A small self-supervised image encoder, trained from scratch: 32-pixel images, 12400 steps.
Rows from block 5, named by matrix and row number. Rows with one number belong to one neuron. Each number is 500 + 40 x the weight over the matrix's rms, rounded and kept within 0 to 999. All counts start at 0. Numbers have three digits each.
# fc1: MLP up (model.blocks.5.mlp.fc1.weight, 1152x192), inputs 96-191
# fc2: MLP down (model.blocks.5.mlp.fc2.weight, 192x1152, transposed), outputs 96-191
fc1.160:419504493482520518471532489522521563449496547516513538499489485509474455507465557457483540518473529469485516499469499485428472566533525576432503492522463459472547573497512546563434466516520464549485575499460464466477541488510477552483392441459524491502558449558501508474467599490583495488
fc1.161:533490458517476475488528467527471481423372545542536487466532480413510472466506506491500486532493522475458489534446469456484487477494528472557470446423526494424362581488508518476461526472542503526466472559503488548541571533544508443489504397586498562494552515482535504500477408485552562567
fc1.162:487448519504426549523497562467537518528501463521523461473493556554562436505472489518488492464515468464567521587525479489523475603482492512454472606463412454504492521455479550506519479497570535460533556537506510508491448454478503573493468461539519522434522462511489482511442493547544514523
fc1.163:509485495456494437552506472453515508461506500472503527543503565503478539543499618447545471549507486539507541466575465523544517489501549508500507586480503495496484546518487537541559524513412564443528547543469481466552470474453586486502536538517433506440537547523429507503512431491523487468
fc1.164:503481525491475526525501510504493507541496518453556527477527511493497533501487522522492478476541500549503481476504478518511487545506509527468510487466478468458479513489520487475557490529504487492469503492522495447469477513475509499452560525520512460518497509478551504517495436495536459495
fc1.165:480507427521524457439479449492538505521474492478505529519521512478452516508496497456553504430488522448522440516468519545518471515532444498542474480508488442399441496521531486509546398493533469532486486531576521487536535554469549483524496507501545434499476499550440497488406414493495491518
fc1.166:582446487517554447520519552511516551516470565456512514529408461517429470490492532507533495489455517425479512487541498495457499485476471392470501437526438473534525427441418549476561427570520457537477482515450493436451503459517511461488511510496484543487499587489510439535537429561474477510
fc1.167:464476480481513466436492507488570481497482566493476497490540527481495482491487420489550507497516554456607485491545480504506429492509477492538484525468594535539542518534499524439490486515460529588468528483552527509535442500463460523489460470464496523439573433496407435488537548501502528531
fc1.168:499496471629448444381471488431447532576453434499523552532532479507539490428481486521527451437398555483616500560463506560569473520452509479536522459511402485469547496506577431568486442452473518487502536520542464449522579505522481524539412512490393444536487427486584490514403462536528550573
fc1.169:498561471472438452540511523492518483497555543531518442488563539565540484446472517520489468519539492559479536450494474515508402504512508534425426549505502488531533542523536540537492523520465458546504549511501444544524510483438535548510525486459505449452487518552466469411481515525526489492
fc1.170:575555509579588476520530485547536422523444529468457507479488536554567483498551506502453475483561559546492479440485542549499543509532501479528399475484512475518472476578472497564527496502494515515476524422456508481464510475502515507497577528508484488552515490483544427506469557478493452552
fc1.171:563447476519486468476558531492507510545444481533499460504496538509432467526511462504521455492506462487490516535519489527515481484477486479421534502442529497472457518559462546592504550498489522490557524527453450470488485496503418533556551491558543518470538497515499499508523511531536477503
fc1.172:563573518342491461427508481453576384599519473517535363481505557491397496518522513375487438496533436520478528434570532452478480553577462467459521502493426581472524441541538514625445531478481453522512575522530494600623501442551502581452457540514513448419573588438467470488501443502562562552
fc1.173:529487482471444495486537477495527443434511503433419466538542515424519537443492433471466539426512502515487463494489521505464469539536507511466471488512578521514462523460521517491530481512519525510461599518453487505546454454534530530540462514466463506508484506468455505472498526514502585525
fc1.174:486523371560555457448510431474510572466468489579495442512505494479541472563377490469533600548537523495502502531490464556569444518446523543500534449516440480539597561507522499440476492441393548507536533468479493427513501508462524511519472544462515445535510529485497569559495467442499494449
fc1.175:499530448475537468465489526512407496534525493520477537512537482552465472441463494414540496474511489505555526515560467505506486543578522566469465486494490457504516552491516536564553535577504508527484529515514452481536479544498476477472534445509472520574435442524497508491475501519497538521
fc1.176:429518505480549522536478534511517529526512462488492489489533557522528496471446532516486524501505482481504469465468492520496530476497467487498461470402494494496504481496484478513551498472553538505549479483505531460596523536512574582459456501501531528437508532532489487503470483499475540494
fc1.177:497508424512514433495477509474529519540478467507531539471503480475497514502475531495513501503501523515479528474525475472490529552498488514490453563489526538511551508543463561567497500510490472510502471508494541509608494429494437501494419504514469523550495498525487472500486519522482527513
fc1.178:495498484549577507502479539572445391512566504490464453550439502561461522576474470525475455547478571544470473468468540574428494588545481430494410496559503539432598479514565512531462496484506500422431508481519510463552500612447540432493518501437508486558501602492472502519514418465441536532
fc1.179:461483544486515450516544516537541504502514414408532528470560477470518413438546533521514497510511505471473473485547521581476505538489464469561459450500533474513474465450494438499482499528498558479493527489503551499570435529499531526546529518493499504440510522471528526452525467459553490491
fc1.180:510525482496422478480461494462466524493516494542469497488560507513491549494419484474502561561525514555428529493534546505533448500567499463506464470486548443532496524469546548483500520505571580531485531501469491503473581510456519476499498607488474459502520453517484521447611491458491420557
fc1.181:420431443457504407536440499529563460490388477408568546326411448506485633514491406431588432611393447523449404503522504599448450376575446476555481511472538567449479538472437494479445500452426433537576461476452570523517529421472514478452526547579700329518466391454494543421535638530481458506
fc1.182:539562501504585442540488503459417394484561514434437463571501478421513548527534508553496452474524506539362416581488462516519498471601473516470501431488489408474495424540546479456535575519468581496525541519524495546488535486531485538526549457405578576569497510526541518541540420585426582506
fc1.183:484471441510504436495523521521498443480390508447493468478587461494483513501490494530508520559575453469540573471513468479551424571493479500502516438548448481511520527514534478491520475471595518492533486495468491504487466576427424522447523501524439413508485456559517580461488525452476528589
fc1.184:477496509478494522485520525470514514479494527505477513489467491455526453491450517539476493510501518499498482510498460478485533492502512489492472497494531510528506487484488486518495514528497489543530548486498489471489489496496515556502493537509507497518527487469498532494484542528507480515
fc1.185:499439515523467460460535497469534491497542510549473510508441452510497478457450484507580503563505536507450541501527561508448450538535512475535457514521497528486469513507475456544485487508470536486486503521510467475546455483497525503457491473539480501492518527536531504480502491495448449521
fc1.186:493529508537492471492408470554486466421448516520480498549509481562453445514562431583540473529511464521487562451563470476549563536474557484509483523472550507547499481403565556464561519468565516608502537565504475533553456512491487455578495446512501467498466539491428504566505516533561533463
fc1.187:464518499466497465501525511490558529562606503549413490399460518526458538512494458458456533530457549401603567458573487476368469405551588549491458401496482447502453513514586474585539578424526546494635569525505516533579487468560591477507420510561460569478522526559549449489433430544399529522
fc1.188:557451511518547497518472534466462530515508478527492456482532549485515497468505556441443494532561510450479440534527524475533479482601557501448478519503489480517522480523460522451479490536504568494562490457483468454503502497497470521517519513451508550534440502464448491504536494442513563605
fc1.189:456495476473459483484517491450513530514496539496504483464466511421488506424494523472533532525505467550482512494502487545469507546480511484490439472512503514464482450464449477499518496503498562476495539514555499479519542496519469419484557490447486476505450553520553503508454495528457565546
fc1.190:514546497483475446485568609525547480511545539510566491538561468527504481447562511518518506534528457570503429527546419476505502486508539481463439514603468481512497463494493479576493459506499425482478569480476483554464533483502502535500485512571485507445469554495563540463472484516484452567
fc1.191:492487521521494531505514531519549536506495468493524486475502548535511508536487492474501488467551499520501466543511528447519466491480588486477513530550504522505498451494530502502500511495479475501468509455456482519453442481490598500513445579522521456441554440547506527517468485548570472492
fc1.192:515460476466589530487431447507391557482525446586570583517524422535470516519522486508445491490508534464508502488493388540482423520556459527493572531543466487506528593496469564530469563475591427460495535565503534458548477487485484496463538601469486467533496436506503501528505570483468498473
fc2.160:541477541549462540538494491429419550485497474508486463471531500508476562504516535593513513438467441558536460568463537505546545465506479503533539498536499445507488491504485451411485490460487539422482464461463462519540494417493536463519564567495466527513565522463464511521522453529509530547
fc2.161:466578517501523474495499532474450498591613491522457447578442500583464451496544493493485552463526518538524561480551511471509524523486475517459496527517499526543613435515460471545525488491490508472545523446524507392433464472432501584518470579432502454480498464518478548523457562471433435453
fc2.162:440490491509502526516507526532555523483548529519536539546530502439476521430487487544456518478530516493495511465485465443524464430494462505501454477514473503471464485520474488539524515493476490447540493510488462515452548533527531489447560531519435514518539536516522561529498489448545440499
fc2.163:499457493495493397489556487528468577494496545536530476553504444541439470535542517440537547578433427543420447484484590533573454468515532475452482545500491505474501496517506496485519517527442531443380502548491535487506500571547536525525428476464553491492491517549514495489583499544540498449
fc2.164:524519474523496498469531524525496420482486471479495483504488496516414504513499540488499529493507510513449479540517472510508536487513528476453499490506491481476500531505516512483490493476521460499533519478537519548462481510526498504519472506488535504492515477494498465501451479476475538469
fc2.165:477427545518470494538577482472453463418487491508493443499438515509502503467508556508498532563479443511500437547542527454509514472495572564486506510523543509561559496517480464473533531513535538492548531440485533512450471526516459534415506478515456498503505455391479503529535534528535491492
fc2.166:473524476479444550460519429469543473482478438543478445509547462466539538452551505466488476566530451572507485532474471503494500518527436550532560567556547536461485543499476451517468510520533483521476481583508473570508501509423512562479411511483515439428466464496453532544545539433467502543
fc2.167:551543547510466567561511419509431510541494430531484537494474493550517517491514538515490501517436457541444489471577509498502506520502544468460537531534451486477445491554513509539518497557557432453548529516488456496443516505559518507540511535474551467533418485474543528462482430479520496486
fc2.168:477485463493507589526556445572485426396503542484489459480510508511472534548563457546489613588515379505442516451517521463511476454488509548399467514485530541515478479558448517399457503586481489497542499524468518492529463474501534487517511489528546538448525486481470503530569528574510505532
fc2.169:515446562499460511445523478506509517475540484466518530517453422488554441511585531492478460483512440518521475538486538496522561457476471440519490469519580477493513461474496540448511521504462510482504443472491578535538573508545445539461485546506495504580471470448503531532500574455473550455
fc2.170:449454594487488536530512526459512504527566501481534497511518453468460503441502491512547452539518445508421451504573463487446480501459505533414593466537482482535516516532527450543519497578557464497539481541497600514558534489513494488467503452483548459455523488531510515523542481493548450480
fc2.171:453527466494514540537478440461491499438631555477520520548485520508569501493487482415524503505436532489543486530471549554464499469484460489536492550534543496503513493464483403440564518495458467502481487529473487531483503541468545518510479467436476506535458515543527495444463472491449525506
fc2.172:568551459484450500500623501548491520513572505515502448425496552542499501433545549546447418620568519442565424586505309575483554415466512419566508450504453491459518491463444661503597423566447589449556512506504447443517481466494407466556522487455531523480497502524501479503487341470470552424
fc2.173:432532474493528513493440463555548541484455500528561522461485516589500515586546487472501478511495467508477461497502469434442517534450524511488483471484534550507513491492474443503525475474502472475508460484541564435475475488432426535471507488503538468519513515526519486546517441546482406433
fc2.174:508474529541497540434594558545421527521512543383457527538476479423480506409571473534490504400463543604499467612534480470473473485514468499463522531444488578448471462557503481523512459474619483554493508545545427456504468542431478508474504465573547528502566478535432429474544547571464476532
fc2.175:495501475505505519542546430520553570513477499469494447432471542496517490554547579528419525489538467491548467526447603488468470465389455434507508486515546519464471488456463475521481466468470538515539523417507514473485573495498557610432498545491558547553545527483443442504498558483486466446
fc2.176:519528491499484484537507455496501518451528501535478488515508429441454501495528506525539481518521566541537495545491518496464496486510519459485547452520510495494528489492502488506473482495448466495501499516502491478459480451496461469524548484479479481508489498461494474456547496515492445525
fc2.177:530525525529490544517533545521505497508486494510541517493498481527538520527507500517581488499483468530524479479454486460514511502454501456494477531508523539506486511490505502474520491505491487515478523521497511490439436560520524493486490484464485478485492490417539501488518504492484479480
fc2.178:533492511554545511497513494504498545376473538456489547478512531552453523455544540527517585540542464476532532506545465499485491493485472532513475476436467476474431563512473493465523468522510509549527499446506548548506490553504477550468475480523545467526575489535504473463535592493580452500
fc2.179:555528463514549510544548497466497483548512505567448492463503560547430588540492448534534534485428488540548496530452507478551520502556497540468580485517445566467592462529480540579516489480458468491446549550471455427476538415489505500468458493371515554485524463465495431512499542516491480489
fc2.180:520432560566491487528546522443487468592513501501555522536459524552517507499482550551490434526532433440476533487528410538537500483412516490447516624474492524386547538520520501423479490466454456522584484538514426516499460484544394543356490451525546449507479465508469495498457508459485466397
fc2.181:542564509557517496367529460454400482447649560477387419631635531547548448467523496573426526503569557486631613585467521460544500549423557563370481590512521550568434542610520480529530454624534539479528486525577407445506513515504499531536437469464311523415432522513449438582459373513564563490
fc2.182:447515455615525470465520453454472556476448441518565491509547527517551510537452466467434550593528517426554453431544448461546494487458442553508389528473508530524452578473409517448509479469572545529484479465451538504415550531515552549495497493479472490418481480491535447443483535481543467559
fc2.183:518455498479496529482540532538523492492464518520552439533426484453470486555545513409459523482462548539521460562559514588504593521488440494642499507555541468487467420497439526447536493555405515557501521551452462571566503443522493496458435487441541506525507513483468517487494536537518564499
fc2.184:504510500515471484519478474513496488491463485544524483518507490497506481500522486517526486514471475500496505484493508537510491486484504523516498522480491498462493509509498473506518501530526532523526457533516508495523526494495493452508458497480506481512496538506503450492490502515510525486
fc2.185:472478503497510518518491495499492531521464527517492458505523516549471542566513507507446538454488477494518516494541453483541544461500477505478520498505503533493485518478487509511524470512494483499519468520494468561473533519508460452499490513472432510468468505487557475492519523480519555474
fc2.186:462437556365588524424593538449517567563430542494455460523372516419481533512431558421474590476515467470569475521506542509476539524491402487531505516454375537440471565485477447502426464519506517444577477423507521543529564445521512554388502553507458547467461481497478538544429551471438536541
fc2.187:449491511521395512517538537540570460531431483611499495578511525499420591486504444443437460485529499437469429540560563395514501503538505547490584513518510569431499554458496444488463564546476422475525569530455499529358500573537528509577537463500470538513549430481462510453519578507584488486
fc2.188:422548470522460512465437444463509496550551514513535499546449478569472518484484437477494526451544551521490507473485498518511515470437478549507463539489467498468531533498527506471490524449486512517473513536533511523520552467538548521513541483572545509474475484519539527508471445486491472500
fc2.189:544566493553469501562478533591485467530573549450515499513465501545503490557471495525520501491515535436450511484512495431464520472530478526485485529521561503533534558538505496500488520462488460545580446498487517516507451488492488490480462528559498486465517475437513442479527529514503473496
fc2.190:479466507502440491530538402524501568529479495511499521469480517560468502557451444511492479477548560402487500446512485473474510515502452484540602490518494562501503518433525528429523530516475563480535510525538521511593507456485445523465532482442559474534557435438510513513492535381527504457
fc2.191:443487514510547444496416537488526527491515539485466455461442485517456495504445477501518464500463418509466475473491505474538498430499493547473512473406526527552589490533537452547411454519481502489523520518487494519501506478508533525485502516506486537524499554523528531488573483462461519538
fc2.192:475452414516526505458592476566542523531566578484542474471513420388529528523507437492537465504536588542444591487477500573606508452517555471545493575501552517498521537474491544483455549526542542497558493492456501539506511512434424508444473469541391457465518475516459541419517501515536561489