python train.py --norm_position="pre" --parallel_block=false --patch_size=[4, 4] --conv_stem=false --projector_out=1024 --muon_scale="match_rms_adamw" --momentum=0.9 --nesterov=true --grad_clip=5.0 --final_lr_fraction=0 --warmup_steps=240
Rows from block 4, named by matrix and row number. Rows with one number belong to one neuron. Each number is 500 + 25 x the weight over its row's rms, rounded and kept within 0 to 999. All counts start at 0. Numbers have three digits each. After the name is the row's rms in percent of the matrix's.
# fc1: MLP up (model.blocks.4.mlp.fc1.weight, 1152x192), inputs 128-191
# fc2: MLP down (model.blocks.4.mlp.fc2.weight, 192x1152, transposed), outputs 128-191
fc1.292 081:500481533486485462508449451525473463491520491516513497504458533480511511488523486476472538522532523484517494503534520507454465506492464487482523519516490456496474480483488525489497489503550512
fc2.292 073:528516474516572505497506495476477508481472516490527481488495481497475492484530493500481476510515520494487531520500501502477515479479498519526507425509514524513481537462499537442528492536503551
fc1.293 069:460512466466527527500511531428527497512510456491508506506494547493503462541475526473494476474527536499507523463579513492502508539503500528523485502501508494462515501479496493491479523485461534
fc2.293 068:476504485476524497520515515543471541472514508476538551536508534506535517497537515525513539528512536507482459520469471522505509505486537503509491498477515498474515501516545524530479475502526472
fc1.294 107:475497536499517484477528504501515442521480537439503500493528510520503486487517547507451529498526532493497523478496495486498494449475507524528527500480527505512541473497443517514496509529494512
fc2.294 103:522508499460483493518467488505476564517540482489510496526528540454512484495487489532453526469479518499504508514408497504500481537484482515470501516491463488524452465481546515482547488547478534
fc1.295 121:485491519536512489499516487497501547503524507560497489512499504486539506508487501528462486552492507444480504484508504517470511498492544535478514517490520491514511452481513432475502490492502493
fc2.295 107:517475527469465526460479504488522468469509505503510502517502518513523521509505494512506495493519496484475422492538484526556491476497480465475523486508454493515474495517511530498526495507509531
fc1.296 111:486471491480482511514507501481519472489512511533499452463507523535484469511513477506511532494486455494469487476506547542553492515527515538498500535483499505498475482493500483475509540539534490
fc2.296 130:499488527492559476483493470556492510505498503480497488485521456454520483487483488565518498488554497500523501489462470497489501503508497492501517495472499511537466517526511439483516504545496480
fc1.297 092:491555523497515481563468536512499458514559464524486502515498477468515538502507531497512505471484506534486513450526518526495486517487530474487516522498449482484497542483466510489473491503462472
fc2.297 097:504504444511506516461484504477473559557494500497479521516502468531517479489526519495514525545518482486516489482460525473490497510496478485518542444482513509525526471455517500479495528458505499
fc1.298 059:503483511525480511478510513535535490503508510468483526505522526472485472472506496502483508532521492522554545510483493532495482490460502441478492506472529529489459516502469493469478458463532478
fc2.298 061:497525492533526510541481498465488499489535550536493507491490479478518500454533459494480501526475490517549475507457500426537510509503505474468496473492486524498507551501503506543444469528511485
fc1.299 107:505471472514468478516496539523548473470494550476505498434498474481457512521510509463480485512512500483492484527538531513495476463511535492509485500513508510502466514492472457460501469486508509
fc2.299 110:516532529521525526482531525477493524543493453502459482583505472521529511492477483522501498506446528501453504506474505524446508531493505513475519491528483495495554485522498491523501524532475526
fc1.300 095:508485533460532538518523525472492456537501497461515451552471519520453497473484486508493503471498534524532519513496468490517502467524508465481521531493483530525511504518521511450493525515505541
fc2.300 094:467539515498429469534469473510517499504503480545507511467517501484518477514513479523504490510432476469466520490491526446492520543521510524514479468487480452501499491468506483500491532539492559
fc1.301 091:536537462506491512504529508508525434464521500492512498496504506528509450536513494523502520453540525514523497474486475491506469492546510466464532509503537512483475466524449544511503489517581497
fc2.301 093:482490517499490458471476473530535532528488492509500485531506503477481504520470527523510536510527463465514481525516485441462497498525504528539488541480515460541532523469503508447480503487441532
fc1.302 057:479528530497468545519539490495508502522459506466544516511533514455491518459512461518500532518434545503524487489511459534515504538483507504509467536471501504505490494476519512512478490501491518
fc2.302 063:513485496496476506529468472495491518494480478498480489501510593513545491462479486504517529508499459498521494529499543451502470493534496525521460502490505507452553501518489537499503526516499501
fc1.303 132:470501473488490494504533494486471524519474514511500563500492436508464499525503448514476481479480496515548524444515484488520484506550514493549468509556478510491453526482516484478487521521470510
fc2.303 112:475475507463501517509508521511507477504525493505522503505483545512548535511527534553481501497499499548471511538450478493476478480491499483462467492449451509502556503513465482511525476497526490
fc1.304 100:488466525509481516437511503482484492531548465474519521486494495483537498492551528501551537475508502452519492484551509501501505527457460507525489478491464457511479500485551471479500521551513475
fc2.304 099:494546525488483457466467547534525543466482526510504488501505496490472469516463480500499512504509470527520535511472524466494525499499534479475466509510515484503514527507467492509531474459457512
fc1.305 120:490487510513533516502511444513530497490519534519507500499536528454501505492501514468535511463560484539493543502486492508488506525479494534522505482524493465510478496544473498489517528498529513
fc2.305 115:486482473433484477496505520542478501510474515484514528525451483511502514458477490452480468499474480482478459524518505506509446472531538478505468520502481497524497512435490503521462520508514521
fc1.306 075:493471494514471504483511519457517495467489490515497487529498534525488543496488525512464474529505515464445487536475481472518471524463533500490483528467517502485504498495479548465496479473552522
fc2.306 063:491498482530534525494508518481496540499531493503531504486486471507516499511523486504507500558449508466496494475504513495494503468501476510518450484504461552491492561492495459519490510528514500
fc1.307 080:505486507494468497491452451468528497480537480502533551510542499472518559499513531460505480529496495510478485523485528484542513487537539501504513519503441484516492551546520571463470528489497537
fc2.307 068:516510543493509513480508519528533526486459498477531445497514463523538491509466515499459531461529524530534475490525495473474502509463492557487494485513528475462505485506501529461484539510488502
fc1.308 072:459501501510506461516462508514525449489500505502493499470495519497510496507533493490469514468505494471485504488497514458507516501543568524488497514503499469507469532538522528543459504525494503
fc2.308 085:496526483513554465539490448509481502490467509481465499515476509496496484523474485549497457492511505466462501504508479525530514477509490472560489456501475443493497473499497475498503529501524562
fc1.309 116:542465542511480443529483484542551544505517526463488479501505475461477504472486488490474501495503511546505526519500539532489536534472507516483508513530489469495489515483438508475501536474509489
fc2.309 117:484491533479485586515504537483473499461486458522496519504483479566488489501490525513482436513474502443484481472516482466477480508541530442498486495499530492491495478527527496543459463538502486
fc1.310 095:515502506519497519508505472519530508518493528452544459531500568510479537536520474462475472493500510460496515490509488501554519462463506476492484452483479498469516521489476479509537481504530473
fc2.310 101:460523507480522490512497470465495532534496473519454504527452474423557498487483518514477493485488491528559503509476539448484474510520484535505517505488504502503516464514493509513459512488488522
fc1.311 096:448528487493490519500505520440515491530482478488508473508491500525489468528520495515562499470500494540544550469530492532502488513476537525462492495544490503500537505509520504522477525511511533
fc2.311 096:485568510456506464511514487521491546488477489495497529515515506496495504486488520487472491546523510515440465525465541486531507486494523502531512475473549484512492514502512527518554493500469487
fc1.312 077:504513535510458544504517485474536504503517475476505510562450508530470517566500525423517502502509494461479516501515506521433517500526515511524527468501488501497521482488529472525504496530467543
fc2.312 079:490514473509500436486518447508511553457474522509505538472559525492479503456503529550510525484509510497520503561476495499545487502508492498490450535515496508464567482540487482495503493478557478
fc1.313 070:509501489512518502493500501527495525473508478481495451504459488488544488472507476511550475507536478522515502471497467546520488510519508536496506521509513482472501464528488531510460508514457512
fc2.313 054:495482463492520537515485492492523494481520515528523556516508463541520477480498502480433528482504505482473454490508515482474488543475481510524451535493527529500529528471501463491501544506504516
fc1.314 081:517529493491512508520522514479466485527534477462470501497478482530506494472501499515525504546550487452490449498491514526504438520497508513506464487474525525536501475516449488498476485482530464
fc2.314 073:485543497467493512502430524498500487504518519466485495463511566431486550524510465501439506516519448484480508517544450510437465478521497475512508517488510526466522520512529499456521500501539501
fc1.315 067:498512500475514535461529510463492505518547508528511500477454484506459506503554513512481500491464524495467500519460483527530476486532447518528548493480458515526492505535475483416458521486481511
fc2.315 068:443426487497489508510496460512505491487460494491500512547545525523527471503462529491503462510518486493521463499497495509502558497456514505450473490494519522545499490472536498490499520521514525
fc1.316 068:509517520529512507471538508529514465478502492532501479483530544490455504541556517495490451520506457516561529521510522475502494519492506551501466488539505486480521500517484540485473497494492526
fc2.316 073:500532502505489529503513479488549465506497500499510483524507470515553502470538484480539501480483557489464495483503480485501510467493459453449490514506523496546504506528519435485546506504486495
fc1.317 120:506475495500480522473537524464524502525489530490556521480531488480478498562477503537529549452517493493516513513541531471504492534472528527486505469485505466516509495539549514511493533470500506
fc2.317 134:468520511466530524433508476555455532471513509487477469512508500483495503460528540477506529495506528499466514509454477527509456475505539488485522491538520492476455467519482523504512461517492531
fc1.318 111:516455537501480546475493474450488475519545488512478512447556512492516499511503547500514495506532503460501482460528501483484455516509549503548498521483493483484466538462500519457536500516525463
fc2.318 118:532545491457478531549501531514471481493504495505512487604457459532525481489514524482478483504456482490500532512506491471504497479515472492484526511525532552528498490507550500504531478463417552
fc1.319 088:474458521522481468497513486538513461451516468487472501498468499483503522489493538527510432544491486468469533527507486536490525483504546541510528491522478507510487501498564460465481534519538500
fc2.319 076:473492508497508552542482553487519513557489493574530509515473456503477514505456495506479501512472553517515473522446500517499507536508486503505476460468490479500517515457478494465497478502521519
fc1.320 117:459467523509484534506496519530522468483503493533492495523489520512504467506472510506455475481501490549491507475484567515467456499492525469468478512509490493500464469534458499465531517493441490
fc2.320 101:435500508492480488515483502492501486490519508467508486494531506494520498495538506514528478514465497496488494517518517461520463552493514510515511505494500503523496435494482485456495521510474542
fc1.321 103:467554508477475471537515526483495511468493491482462517496528522504500500490477518505481503544470519519537481518483506496500517435507502502480521519513486524533530509515502553532511532457498513
fc2.321 107:532508518452567535435534484494498498508452528480544518472481461495470482499524479478511501445508488532507474508465482497517510526476521540505498538513492434528509495479503454498499493486474520
fc1.322 080:518488515494496498524461493537471491495475494523504461519488521504482460520555480519494517518536548533537539493538492511511487476497521549508459497519530508489462453514499470478491539502488478
fc2.322 085:507501477499503504472542542491529494511551497474483504469555461523512484527522462526483494498493519535486511501515482496464502535466486456529474517512523523509492480488520499512522469536507468
fc1.323 113:491509480464476477516466480498528486489498493530514510502508491512471461534467467520526492476529516573510495445521539499485505529510476499522518483453494501529546511517492486520491479460450472
fc2.323 111:505527506507515545477509521478459483547495484479464512514450499462512556501510512478512498524472486458495483541476495524537488511486559500509493463551509504479474513465483511503511514522509503
fc1.324 122:500512467538531508477522487512504485514479478515503497485490544513501491524561510483440538511549504513521505517498495551530509507485481566459496514490479512514498490486491511453483502523524484
fc2.324 123:517506508484504536483517509534501493426506525522542511470474472466488453486483505507476502551524505488521548486473498500487513438546492456485505497473479508541465480495515474500529541500485521
fc1.325 124:494489496523475485521519534484467488506496486483493484493498529508476500507545491445513475491464473549496484438495506501465514529488541528527483565497525476491507497507499545533518509481477506
fc2.325 116:503503553530510467517511492486518511483473486517504516494503528491528514500462549537494546523497499516505491473488505519491487521464477473486504478492507487497468486496481455475492504497501533
fc1.326 065:551499547546480523527475491511515504487537537480501505496490523525510503495488526492514488507510464524556532477513533497499534464532497501487484500476486463486515474498455455501464490478527499
fc2.326 058:478510514460523505465536510474511523505477458494476481495501511473498459444522479512445541478473529476497513496527487492505495529471493478518484503467482536518526494497508511513488504517474517
fc1.327 120:495471510480493521496498463530491534519521513511536474474517513529482482470487510488561495442527501498523504541445473458503515483518511540524535511533516510493514483473519504507483477492495475
fc2.327 127:506495517485501464521511486496511550523530509487500513481533468493514515524499507519521506511524498559534488508517534477511472499467514446475499501458487462506514448508502494535496469550498492
fc1.328 098:492510507446482499495511484485484527503480441464524479491510538549530468519531513482537509518474535466516490481463528493485532478519491461507535512517497460494518511467497475513515548485522434
fc2.328 098:496505495485535482532477522511507470512507556498511550511476513470514537485468494520494514483531447530514526494496491472554473517486486546510465504486506488515459499504526522460490495476490545
fc1.329 111:525501521481499513441512498516483536502548450519532514475461492515494472506507537470500514528487494562529565495506505476440497489529553531491476492519528508485485500475478527466495467477512472
fc2.329 104:532501502504499497513512530482494516538472521538511511503523499498498528442517495487493469469523529510491474478494509526464501504460471471553521465488500523511494465527518467501530463456553459
fc1.330 072:499520554503490524480496448463481493528507475486490512483469525468512490527477513493467489474465524540527499500496512472533502491502505488497502455548545505484484526487484512532478443467516479
fc2.330 073:517501466494533467494496558528505564497464529523480510515510465530501508511524517496506503515482505505485490494494461505474481493471481536508464495504495534505444478470521491504481488463554550
fc1.331 114:502502508494465484473500502517523522484485522477490536508542495495532526485496455502454516504488511531494453541452528517537467546452499478517500524481519518477531520515486493433488515510499549
fc2.331 111:504501539514472536491468488479502464481527485501521480488471465504519513471505554517498485503488481488460490491493519530505464503532488521474527485530465412480515531523463468499547510517491546
fc1.332 115:479506494488460510558503519506503509454523504530456495479520547509485477491538486562528516474489543442485471499517506507535458509491523485514461506521525482557534519513483496504466517517481510
fc2.332 108:497519481494524495517490532521525533472510502487489521495523487511446501491525483481452542487520489531486471485464516520547508475481479490505537474521492457516528498514498486506496485497532512
fc1.333 102:515511518526507464481501483530529522509482451565460494500479478512507465479479503502472530508518480493558489499477497522479497500499511479490491494485520517517499482503492489504502528467475518
fc2.333 103:483487531476503526542508538496458517477515440472529530483482490487468493548519560472504493477502504482490499504480504474492471472501481519543525507494507461531459508491495502507526508470512461
fc1.334 118:459482493497474525521508484489448472476466519525534533501482497520515489512473462476486510507494505460485456469469479500509470486511494528521543503494474493514536495505514545510483490469480527
fc2.334 124:527466460515499485536453531514494502524482473486433458484478512507484480506497542491517526513516496544474508487504496551487476529523485465520460498500466502469481529522487491499502490490493535
fc1.335 128:539481485484525515519556558501509494487488441457477502465540542516477536498499501507499512500459496533516474520519485484484534491564515495508456495477501509493475489523524500533445486532504473
fc2.335 139:491494490485489441531452481499472550499518539529498471538475437490529486518494508502480485523531516513500504516526504498515457517465510501518499483527574479513472527486480547477537481463455544
fc1.336 083:528507498459549474506494516531541512501498528505541480512488534510513505523534484467486460522529514522508489443522509485526496525501507440513491528492502515548496473467524484480494479472547478
fc2.336 082:492503515512483536512515506530487511489518465500499515565499510476506502479501503527478560495484527454503526525497535518462504521500486521499515466510530452492484540451491486455441503506477497
fc1.337 106:466525521539519556489530537520468479491471485534524462510529531494530485506507491521505464542534454531513490499466558491479471513478526501476503532519511488527544500491517514469528507472514517
fc2.337 091:525480508444480437494519513498495507534512473488492526497505518475515525488486455530544510497441477522502530496498477487577501490525527536509484502490503469502450509545496481549466532522530519